Rows from block 5 of a small class-conditioned image diffusion model, named by matrix and row number. Rows with one number belong to one channel. Each number is 128 + 32 x the weight over its row's rms, rounded and kept within 0 to 255. All counts start at 0. Numbers have three digits each.
After each channel's rows are labels from the 100 images, of 14976 (inputs lightly noised), where the channel reaches its highest value: "place" is the part of the image that holds the peak. Only what is clearly more common there than usual is listed. The data: retinal OCT scans (Kermany 2017).
# convs0: first 3x3 conv (model.mid.0.convs.0.weight, 192x192x3x3, each kernel summed), inputs 0-63
# convs1: second 3x3 conv (model.mid.0.convs.1.weight, 192x192x3x3, transposed, each kernel summed), outputs 0-63

convs0.150:128078132141168140109105160107141113116120148128093142084158126225123139119103097131116126100099139141089163161148112143101071101161165145116166111121103136098152136156139170123117127158106146
convs1.150:083116121136151112141099174150146111119200118131116180097153128141077168105110107165103162158143085079124142161145079055140122143073119162115187118138116107130135118119165070105171104122096172
place: top left

convs0.63:174165131128114094154109115106110095094124090106130149082133141129172127114166117157183137137149107116152160144142160147111110105131119102076135134087145117117081170076156164119111113105138150
convs1.63:100140095157160088084150141158152147134134121067144108148105117130122140138068036090133087134072095196109137064163136110132142141136088067119128113092078175110093082151107120114143096137113158
place: centre

convs0.93:152136148177122124136119160163152144159135132147137125110153146149148116100162130155144117192084114106212149108135100095170106147201124131118163117088143148199154164121128091102176137167115107
convs1.93:127181168093121148097098154123079136081151154131150171190111122079126127161119175134118132108240134124034177155159145192130089098063124099127098102081136142118147111136134141175110131114174130
place: middle right

convs0.73:085169125111142111097078118138085137106113101052100156188105130117107078155141183111072148115139112128030137135136177124167146153120141069096063177084110161074173167122142097164068131187086143
convs1.73:156071112164103156156086132134125166132133128139116127034101171137095183156100109150110115138053142133231110126169116106128099130177099142176129078150128050159106049088117099098148102155126156
place: top left

convs0.70:131161222135157107122124130176108125156080168112143152100135105121142125105139131141108110120122080111130133052101177139120120145139126133103144144133093116107127125098120133112092129132127183
convs1.70:117095110141177086116126102093123124152105078136138123118090166095159136163097131140129148148114120095036173148172121118125110107077080106123098154181204157177146149111136155151128190137072100
place: bottom left

convs0.176:098125163158159142191131146102098090152117093115168184082170167182162132062130175112098098113115127158053121160144118107100102093189163160159111106068060118120090113123133120138137160189116110
convs1.176:138124065154107157062097143112147132150126123123086132145144127117104172081108061082121126118118065116194133138144128149099162145114120140105142122131078120181118142132192132134123155121174167
place: bottom right; bottom centre

convs0.61:146134098147177034112163122136075137144079111130125167142167140111145120178091164152086138125127091085124146093120093119139107116174151139089098068128121100140070122177087109142137094099135123
convs1.61:118100193107105156157111130133154146075149164139149124092170088146113066155088160118184120093152160094165126095087090156117153136111074152073186167172138076116119092145108201125088103171135092
place: top left; middle left

convs0.112:182093131104139171125063160096140146130123142151147126131113101078164097152140194106206106137137166138089141123152123161155072074141144088151109104115126132126124136123203132090086051125111120
convs1.112:113195114167116048135163075087066140149149121078143152158131123193146147108144081163124106107070100115115168136102117134114113072118086147113121156159173166095235094102131127151149140126134122
place: bottom centre

convs0.178:122161152146111153136106140127145156091125106115090202107113125118146112166114195150153126066153114194079163095157154111150149110140145172134105127096136155132110123123166145109099116106102142
convs1.178:167165168171142173095151145142137129167164119146161099208150118140088145113143091157080089118137161125129129147076121134104165145160132093110154098152121059137130155096146174116145075094185151
place: bottom left; bottom right

convs0.49:119071100085176123122095160101078116153142140117069133100135090126150153148143142096081103151059112088123111194130145141123133120147139151113141117141128082146087099149093097137090127171110164
convs1.49:127114172125132121156138126076150131127109165101164149168142140089120111116086107179148134152179136180086130093167117142066139164137110139156033149151156201145142124113125156126152157151158121
place: top left

convs0.102:151086108127115091173127117099094125111171087171162111071091127147173105143107124132149154174143084150033139089133108133125068168109149159108069120117131151118107135115130144133111145157104124
convs1.102:088141133167109108073140146155101106154157110143157134158157100105103161114111114115112164129115123084226124166114139146084154131114154103152162086172106120155076152186150130105158157135172178
place: bottom right; bottom centre

convs0.26:132097146135083085160171149143119146151139137109072143127119143163158112041114168113148158138072163143185130118126180120163160172141123154167096148122172136102205113120148160127194158115107120
convs1.26:143169133173142174113055151124090079097130121162137093170121117113132117115173129151098108131230109156096143129133097153124077109072136132108136101105157142093033125101105140192095106115128131
place: top right

convs0.133:110107206116148126111126097127220153131141161096171144100121115127089147150116183152168159149112146130126135187119148088121137173138148134135124162207128152111173093111115075099209129164115158
convs1.133:168176108126117123149114092158093121159117097165160111217127141159161098165203084116126158119103137147113095107121126144129131115127121101094135073133136122145136077111145179160155148135101110
place: middle right

convs0.149:145180119101091124124098161156214116144100106108097128170094111135065151125132125148086091126159164140046138089125094172108131107109188120153120153162095115155127114131124170145102110139127108
convs1.149:108133092168106145152138182079113203140139136036143185101137169191092121126109149192124142126102125067129144142156153120126141157103116164129160158165129128152161143128202082102057116147169162
place: bottom centre

convs0.80:192116029139076129161103137119118154120174124100141079056149162116154121192097115068165138187173122144113088175137119079110181111155145117163089119157128159093146131099085147149121160108154122
convs1.80:105143185145103103150173113145122118163129174122115132175108081146158073153171123123068165114116147108112151083097177132141113083174144149162129115114107150145166108104151084147193101170082128
place: top centre

convs0.69:128177114132133112093132087140082121191100109165088120181117158117115107124127157173095118106136189176153162093124174108187086180140123173123174143159149117129097078153139121149094139134145106
convs1.69:135128146106096134161114176167105091117125161107185183079094121091138089080128124126146109091248100074106159154092078091125113107113138102137066092105177134110113167146121122117131092096062151
place: top left

convs0.90:091116166170121094158127156138169106139118108130101141100114130181115163148159127173173146151138138119093111167138113139151142100149120121110093159153135112156087133121178132114113163153131107
convs1.90:116124171149114150153060163146112130129175113137112132083148182154131126129126091072100121112123135160173090145139088126089121076123086071134148098119076079168160118117127091147140104129144156
place: middle left

convs0.68:140079179146125170128142144102120130096087112084099127079118166089107095114139145178091132140174138130255087107104153132094155094143153157112147144109140118065140140107132150119191120143133123
convs1.68:107183153111141141139089184128099092141121132121083111130107080124126162104084171118176123122127138071027112131135195141160087083109135110143135158144128160083088130124136163157121095133076171
place: top right; middle right

convs0.175:079139142103128166104141150147174090117100071079090077170150152101122062178035128109110112045140138118122136083058178127124157132145156166128109095065149066117079114145166119113119104082110157
convs1.175:084072104085136119204130118137141184125114137076133123096208130149145136095135120135143124144151156131167078075117078132144151103104097077119145128129106105132176154166120150078107101152132130
place: bottom left; bottom centre

convs0.40:139151076145106161188144119133140101154149111082110179082090101135110125088119165145121102133138138105074105182199121149174165082085114172124092121128129142138158166149156122148137173085139126
convs1.40:138145107114129145037161134157130097161146154133136167192130163123093129097184079119170162101061136097184093160137165148147191144090138152151168062187105087163143150112123137111189078162193119
place: bottom right

convs0.154:093088126131166196100082147150160168114082137089153128189129175081089153185151107099114193127185113143032059138139115128077164093084131121072095127171168107101128103123097150170122154182125124
convs1.154:087152153090100113138095146118123120108130120154108076044151054139123098108159181124111097150008088101195139095094097121187165109136155174147128132164123097180079165128137082090129141102174150
place: centre

convs0.179:110142145122134061128117094127099145156118072162144209079168158153123127135154104132182156107067168124140132061113056134107134110163126172132185138121133113067115149108095154145137068144134141
convs1.179:085158150081120169148144144159123164109126136107137148140110139132091123132055141155138066116187147112138138156171153131111122133119175117128129122147129092120065029150132150084075178147096137
place: bottom left; middle left

convs0.75:109138178113115126163063157061093114121150174105158176120110133197147123167139197120153110055110126123055145134137088129120138099146121152186117109126147096114109129095130161140136053160153085
convs1.75:124167143153141172103104111169139163141150090098098118161143087132126127184137143127104131121155141174144143095126150155119147117107094134094091105125125147103101135073140152169156149121147185
place: bottom centre; bottom left

convs0.157:140107129131082107151093107162148151176136152123113139174131128154197120087126080103202111158094177124174106106161123122167146177077146105173113136182174160122178089125058090115135156109136095
convs1.157:140158078123156124098136136145101051128120134118152098112175053113144164131132103087076177079186069169099108163136106136112064075108080098146158065065124157113085132108122140134156141086087172
place: bottom right

convs0.128:133138128139108183060112101101033136074172144151127133127143155078153103139134114162111105112125117155158110103172158154116117113133068143154087101101104162145104151156061149143090132134124065
convs1.128:100062145127160103145067184137133133138145145163147069164146051119128098109145115096111117083064127143093127184116067114110199137131164160145148097106167068152103079156174101055134148071130160
place: bottom right; top right

convs0.177:143133097132102150130084178141139116136156174168086054114120099147126110142134134058155131132110102181106093126079144119145135116090108131114110181165075092112159141108125123134139155111137095
convs1.177:077107181090109140116097087116117099085131137104176247080159147146122105113131150098150103130140122084162116139127164139119183166182054118145132078144136105143155149153134170125086069154050144
place: top left

convs0.96:118125081119133139032097127133078142153084139092082098123099159176129100139123099136134163126111123130066113179106159129116145138099148106131096096083149110092138101122165163133073111161140094
convs1.96:117047162040103165150139112160125115134114095176185095058111087169170053111121155166150102168176105100150137132173105098122114131143106151052142103170149096057129139156086118083127135107146150
place: top right

convs0.13:130084141090146144139157120143139138091163105129152142163080141154110122023151211135161073150103124087150148128149105085124187165126085128130104101187089166163157175194159144112171080091140140
convs1.13:182218083121138160080066119042152144135140121122124133179184139138161154227090120124180158108180147154114134163090161121160132060108131111109177180079130135133121089109094186154087181137132132
place: top left

convs0.2:141080162145109084109116127132092071167169096117106193215124074107077118107142125142110140113103156131087149141119143110133101099126126080167170181125149139199162148112128088147102160146122141
convs1.2:086087143157116099086098149147129146163069195171102102124090157147123133163070147093152099086109122085134101208119101177122135165113147089180130106102110090125096124171182188136127117148165108
place: top right; top centre

convs0.113:127161151157150090146152123118089102136182101149091084105106027128126124190145206095179134180181172105141174171117133154173118181124128097149123144100163149159129184089101086147150144104110109
convs1.113:111063142084080145201112146141128141089103108139180149181147143179123128100096069158144121144107123120215137147143167081147130123239133158126130079143126117092132084151121195095076149136173144
place: middle right

convs0.117:109195102121092107138128118122113096136009105126112135159106156138111153149061185175146080139158115134110112168123144130136148150099159179184123134143172141100184090118151102169146141145184109
convs1.117:068108162147152197075142126168133154116124092099101100140118148168104142088166138057143135120188168187131097151116141101108131086078160141105164081192152049120087139151157153089130138114156157
place: bottom centre; bottom left

convs0.43:103144150124130078148060113142102154129138069145125116174126133141108098127126139174085156093079147174044104126129140131082104094085108142151203149113119177168177096155165155112109159128136124
convs1.43:162055102064125158153126132088103123137091126128157134105093124109144118061101177122088102106146146067180157154096092152171162091130120093158130096172115087199124135167128087051153132086137118
place: middle right

convs0.164:163179129140170100103135092129106126109134172149160199152123106070152132109153167131120125101079125075122119148125118068105126129129121105102098190102151157084121134123084156127110110129087143
convs1.164:061143089137101152112103153160119153141143103115137110092147146119137170100108080155161116111153102143138177108131102132101123138091125113089138119102126075149108121176135092085124135036103150
place: top centre

convs0.47:169139089143104106197074115092139130160172135117109066077099092104107140091132066094093099172168145082219125146122116090095104094152128120133105105112106119133116159107052133125142106136103108
convs1.47:092142154156121097091171097141105133078109143154163198191118154125200119117114105146150143088112066164041144095138174107096107134108142135076132123132111151071117115130177140161142076108111126
place: middle right

convs0.55:173117174141133122094078172110165135139148074094146084175132160140127103173114070131098158122136090150080086158161115142111083112106054143214098159142160086163138141158119130132153124122030142
convs1.55:130114090138168193118092157134095144133128194139133118143120069132130194062188133139131143113122047134157115136129055121125178112143155141097143121150084134087097064088152114106102125169224156
place: top right; top centre

convs0.159:146099105097114142138147067184179181114171128118101153133125160126113142103158136155169132096160081130101150149133131132102170095092088189101169099118149132161122134155163102115215182074140118
convs1.159:108163110088136085185133167077101100154137133104133119170161134118141107181114098123118119089103152133250126127198118097128147120148085095100113089114127102134152159126106117141082138175142144
place: top left

convs0.106:122082185085140106067124102109161120103084117122126137098139104105150102126125106091089175092112154122092127163093053081172093226147099116106146130151158142089142123177125109144125126079107084
convs1.106:147147149112105153141130161145104128199138083142074098097156188083139128148137175101136112159141135091161115056112153189077111122092194141153121129104190110170093142114153165114119135143141110
place: top left

convs0.76:101090119176110108125112099108153130141105069110130118201103071128122103097105076144095178132054122189114140150084091110169156087150125114119143198141213140103116107126161168122092145139103091
convs1.76:048079133085149126101123108215066097147066143202086136106124121134100125084184138079139130115132116098143117093079080088163132133132102176138147119167068136158121146104201111075150105112114117
place: middle right

convs0.57:116152169135118191141104197107135125186182158104125118123189089134155142102131140117216120116126139152119139143143138105140124098206161152098111124080148101156186149113167095128094169114172126
convs1.57:167108109168106098065133089155112087119131094132169165157075116095147103137157120139063195129135093153115159132107179104125120137119135099167117121145131148092127105079105193107095101081130090
place: top right; middle right

convs0.115:164207108138119107104100140109075117150129116152157121143128114134119170096112117135145156126092071115034132179136145114162126139121108144081127122129110080169148099186183099138155166073182100
convs1.115:130133121084152174123132084163120170191134082127098110128090134130108128126167163056058174138176088193198164102190111090159125137150132082074074123137095179120112116143097126097099117154097078
place: middle right; top right

convs0.183:095121151113126136135087143164088085133122115141135073054157126140159118104122106098111086105181121112146118114099050136136105083097096168114152107155106136179141112097142137119147137156104132
convs1.183:123123109136141158114137081112156136141117110118109110165134140081113120093120111178085143166097130111075153155126133155148205135113114145107109134072135122128113155095151107125113111129125135
place: bottom centre

convs0.109:117119151090131126144085079067117116106091109090137179151144133159087149179080145128114069193162129168165160139163163167169141112128157135131113159120138161091095189114146146180082115131114118
convs1.109:145134143149117109121126177192113133076114149150113104113144167139105125131123165104101125128180156101093134109134075143110131106107093124166141205115122073116121108072093108111148201149119180
place: bottom centre

convs0.19:128057146107103129121112111048099104155170115110139138110087131111084138177145107158129118120179118144118149107103125070132096120132092085088115171095147171132086105216170136147162149108085134
convs1.19:161079132090137125136181135134239144067117198177151128144087129152097097123094142136136117143109139082169132143143098140082172141164124133097149110131108040140129146157097155109108125142130110
place: top left

convs0.107:128152149131160158125136126157171113138147143146159132156109143128133168128135110110151203156158116137255107111139117150114149089117136132128124078136151150104115139111125181121161135148143110
convs1.107:179145132132122139172085173116093082149099125179101133108167105118126125198094161168147109134121164143028139124093144136136119101166171144144107176120119113110134150140109101106058074118091148
place: top right

convs0.84:136090130148135104103174121133173102099122156112139143075155126154135118005137142107162057108134142089197161122085137122143168175123120101166119137132136153183182130130143113112146110139148172
convs1.84:167175113091114149145096130128113120156124102133089173234141130104122073186122117103185192119119147156086085119179139117125088139139183124093138091084205140059082125112087207138132153119096082
place: middle right

convs0.124:146145106143127169147045122107110131100161102189140125099126173088158146082151094134140133097105132147101069107114148080148131110080158065109086099181104166101127093158106133079147185110074142
convs1.124:187143086079111108109132043099180165116145107113183171165153088147151092092071127090069175119126096152138137152137137065174087089129129128132152128092167137140122048088111169117074125124078138
place: bottom right

convs0.23:147139154167152126119129113128101136152114116147168113132139099094135133127134100140071096139154134156130130125107118104047119096142186181112063109161129082082093162138131170119136132145105114
convs1.23:099159098087092113161147130103106063086154132094140116135151153129101163142145121048176106123070133123220129156115120167157132113185123121147117111174141108144154156109131127155138133137167133
place: middle right

convs0.114:165119147093180093147085096124112126185146110181131139072102129063176148139104054121099156093145081071117189098148173099090088093118172121102080116116120106129158114122132136134125165161091122
convs1.114:140126163151104134132122080178159165067158169125126034132176138135104133170145130008107138148117145107124121181142128146118138135139111136129131119109154127128084188130127148148123127130148104
place: middle right; top right

convs0.101:127171138134090110215133123163138149128110129129101167157113093165119155042162130145183143167070159146141164117139174120149164189134100109151151136156119166175174108121150080145161170157167140
convs1.101:148124127117159137078111123134076078138159132136159142206097172115183086180105139123113117070212092128116119191098112130128130078101183138170135137101175189110099100122118207108086109108129092
place: top right; middle right

convs0.162:133116118123115125104156101132086111108076086121100192095184156157060081095142122165069114108120126132137138150181134174107098145124083177087105140223100167097097097131089166091137084116126134
convs1.162:097142113125143174146068154113166139137138148153143086159133143072179145117110167092121113131155069130211112064158165123173138138180118096053163141102178084140100126120138104141121110163172118
place: top left

convs0.161:154141126136154136119158157142125126165059117128132172091129099130124091098171113125095049129136152097201153120167126128069114187162090155098120071081068113131120095192130125104170087089146186
convs1.161:124108138113090100123134124080147153149121124139101081125146111064154110105110109132110123094164138152101101099163154151089145135148150080019117140106162167125130151133120122150119109198137108
place: top left; top centre

convs0.89:108117111086147123114105084174084116182040139134102079094146125087127117130123137118052086072067100089137119124107121112119138141186065139153139161158150139150127150133099186087101112123110145
convs1.89:114113146151137151168160195074118188129112111159088104145118140109126147142104144156154128115218101152092110120189132101132115155126173105125118147181141085146148069108168043185144079138139133
place: middle right

convs0.190:073084149157175143150121082095124143133126110088119116135117127163124147136128100169173135112131097114080114119092146151107161125164092161160143065104143102114063124072100093120087140099129119
convs1.190:111102121113176070125170180155157128080112103132160098126123118072097145080130142165109128160145137153093164087188110117102077133089135161109158077182135103118148142175141145101138144138032144
place: top left; top centre

convs0.152:114158093115133082133158106137138106111136140129046104139145079128167122124088130131128098188097142122143116138169090198182171157148070169129137148119100084084149119168058143143124103155141109
convs1.152:116143117094163075139064165114121167104047093112157101131148135125115104096130142043107122081184114104180112174132100082156132099149126141096142156100145169193103173159232082111150172113051203
place: top right; top centre

convs0.119:102075059131144084121213091135149180156177160118137107166148126131144126049077151110091152120099144154162124132131170121132162165121116142158152141142142118094140114163162140150181165125151144
convs1.119:112137200142096164123113144138104090176110166128118192091122135115109081188152103090117153106155141036187168151086077120125135110131128119098126107110110077212137123128153157091089071148085119
place: top left; middle left

convs0.104:102163069157110138094133169144138140142143175141151125196081123098116141117143091148104147116158152107194121130116142114135082116094141136121134090110151110195120110093100185154115123103142080
convs1.104:172186086175111159168116124115091148122101156171128108028112134101105140159123142099131160067096134122134105133094150183132160112127144160147121125149106151158153085133129046125155117107135135
place: middle right

convs0.147:120062072126135152147140098117103096098063136184145151084166155079138123186120162137137134144111110121131071124193129106119084191136139157164133155192119100128116101131122106164088122117082140
convs1.147:135147161107150080130135176177086164130125144096173088163099069157124185128141112123106140076190135165123119154161094188149158131123104094094176105102125081120072123082150127118151096085156138
place: bottom left; bottom right

convs0.189:165095135150105165159121111136139129104157136070129139119135126137146215118182080089124054061108110121142104121120121157163113143157102104150156147066135139141152150115109120154124091119106108
convs1.189:127177123116157095101156097152110117147130145137100197214112124122123121133122118161074214101130083153104096148110167125097100136112127184160133097153122146057145063102128143160133099082110106
place: middle right

convs0.58:132175053124083186159098142110093144125148133154142123113136156133120157112169154120123179153152125141142077140112112120110140163140165185108111192181109081114120137130155119133110094185127121
convs1.58:154087131155144168119151093134112120156138130109105153149140160112133143102100087147144121148105143075090105122097158146148154162171103092111165090155160136153140106153147169200130119121127124
place: bottom left

convs0.7:128113134154172104116133156092097115098128108056166124066124179141112141105090091149134118167173131117132169115194084127090095117151080117156149134092160110120150151143135131119121098113150107
convs1.7:095131154138182136097156054181127101100112191153095129158112122093184135190094171116123178125140187136138131129140150161064096129162175105096165100104128114119122081131156159104182154120144097
place: bottom left

convs0.62:135114139097116101144048093158086138110106092127152203124139151125141151110106130106161105163210138105147143091182095160139098125143136122119104090121090119065133107113137136113060078098105128
convs1.62:160132130153141164166149108120138172127142144178139043146101121072095127190110154156103146127076113174091120147122114125093170093122051108149088092171108059106178106204080118156192129123117143
place: bottom right; bottom centre

convs0.71:156083078171153101147165107072105158111126158095144087101118132177139136126153149112139220167135162166098117117102105084121125146171163166085144132167148126087081137087095186135094145129124090
convs1.71:100139155113099145147106086163042157093135102122113178142133121133218113116161157138129074081183100143067220123131167128125071165077146094122158086121150130187136135082163168069122088137120116
place: bottom right

convs0.95:147141123182137095170132099129019180124096135160141170118099100115108106080151075189168180147146111135124159077080161104087126131110142131128155160137149066124176156104039179162178118127150140
convs1.95:065120122120153092086113158130129112111162149112176117090138098155174168145129093077125164122125151112107146188124122120078116150093137179138129126154147156108073119131151140025102119087095119
place: bottom left

convs0.171:182210131097179156105097064125137095175128149150106137151147138089117155152099101126104137137053102163181144149088133154178110145106134143114141141105117094075116124107123119123091124112140146
convs1.171:117090147103158143140117162171104171095139111092115090166091083111088150154135127134138119077080111106138183085151077170122104136161127125198119126158129161138159141127119210159136087148115112
place: middle right

convs0.185:127069149117101155114121129131148152127171135176117156088177063113186075149100082090137156162077164101132103140073166068156136150094134114112145129133160094111129080152104143118115156105127163
convs1.185:141102104105169125147119167101172192147095107073124160143152122068075162112212134141173193105133151136144165098143117115105107161131138142155150124138095120186128145151149137174151091139189100
place: top right; top centre

convs0.169:097178076091136093154151175147165149164114085085140105198116144112116181152157116138124106167156122130012169128084087100138141114139086111152145175193094069067119107099090113118146117117111092
convs1.169:126125098169140085095080127163135099074143211131104153079131121122171141105182148121116119115070128104224145121134116128140138107097128096107149060101134134116098155171157173138134079149107154
place: middle right; centre

convs0.121:171158130077145142054132133112129160146142154070145164175126066129061111151121133145155156115145097146104140063121134100195095118092114054127126144063121137130099159140108128123135066094196108
convs1.121:057123164131099117148100128191151134157120113126143139082137130170169081087113108139153132103079138126164089105083091178130190134174120149101105113145127120186134129192156191041104105135115123
place: top right; top centre

convs0.83:138176116104080110139144087097133105092150071158125096061152092165131139110188126131117187168111110144099100070128198112166122119146123165111170195104124107163143173092122093120118169111113134
convs1.83:165066099109169107091134091148150129136120186091179179196103151144140080116172110172112214175153124118149144159096126129091101128113124107148134107134147193116086105127139192131098057143079112
place: middle left; bottom left

convs0.41:097091158124149059130190128151128132126195155163089082187093126105151106156083183139165172097175159107123122170149096120141144202135098111134180156140162213141135126141106116094163135148132125
convs1.41:163126121139109170125092146107167158160094104103135194145183165161149070145173099155075130115114095110179084167096098116153140101106150140148113085101101067166151140149155115160124141158137108
place: top right; top centre

convs0.21:127156155183131127106173077216171138178117163146169135150173120135118138162130119173077149118128082162078139140073154146126113176094098134149140129114168167187142067103154084120081144131123101
convs1.21:079102085105135197129160195183157140182178101098130108067090126150108116115167156164097113117156133090134125118101120120123110094131172108078135161102107029145100119169105135103133130125115164
place: bottom right

convs0.146:115162108153114107202143116132135114086105118163125139073143130154157136126109109099164130167181128127206110105108106129146088144073123134168142099173072123129149103098086077184149120140166133
convs1.146:124116129132125156094146129120133101152178065143117151116088150094135136125197129133110158147147145124090110193131168206140119126141158153156127137127095122178170150123132111079113109140170134
place: bottom left

convs0.24:131134091142141110160069091140109151091126127193162126102122093103113141126172096102132079145112167083064111091149104126105127081162163038139144143136134162228106096136119204114085086108095137
convs1.24:120139160105091149119151107092126134084132129185144116160120079183116127182118105112056123101147088157099136153104116161155089121124131179116170113150095117086149114072141080129065127099199193
place: middle right

convs0.10:142120121134081048156115135096057105095101148152119140101162110085114102158139126140096157135112090130118142142058127136138093157070112143164106118099108102140117113109053126164184174093147142
convs1.10:117129082057115128118095161177170138079131146106145088157031143121118142168090065104145125128108173128155104115145144096118116142139101069149108112140084122094148170176160111067158139063069139
place: bottom left

convs0.138:124087125168152078123141141115167136140114137125119143139100123169188152177160174130133079112096122147110182089143165175137155156122148106123107136095155147101096110072084134119159100123166159
convs1.138:135160167136106132124107110209111091109063062092139202150133161090099148112098084164166167157207100121069097117144128102120086117171082157143092082138135158135154103123119154112087121152057135
place: top left; bottom left

convs0.34:123161084095091184119127095132061120183145086075117107125158089119118131110063069117113135112141110170073151082149135163110123103127072164123136137141151124153127107136126168166132110146123096
convs1.34:170103137114173131136149104104163185138143165161123149110105124130148098175105187120167100136122134140218091162113168111182153091162197117149155141149101076148112123163106111113121184106138149
place: top right; top left

convs0.160:153111103103128143163127088124161133117109148121096093130120172138109171079105125127129101101114141137061160116161165105169141142115164133085143128141109124138138138123083178078076125149163210
convs1.160:140143128160089114122116134134137145178164080114096159129119113091075114184155137143107156142119148177255091148099139114171116136146161131163143109161117127160119155107188063139151146164129106
place: top right; top centre

convs0.86:138108120076065096114156141167102193147100149117132112083088151122175071154108145154067140080195126113123106127147120178110120138109148092141134156119109090128127153136127125127182115138139118
convs1.86:158084151168123183122134180079111123081146103129117125140185142140108091151102110123115104154105107173126103141122128174133157016136116194148096097157094129143093100089135067125133125125158147
place: top right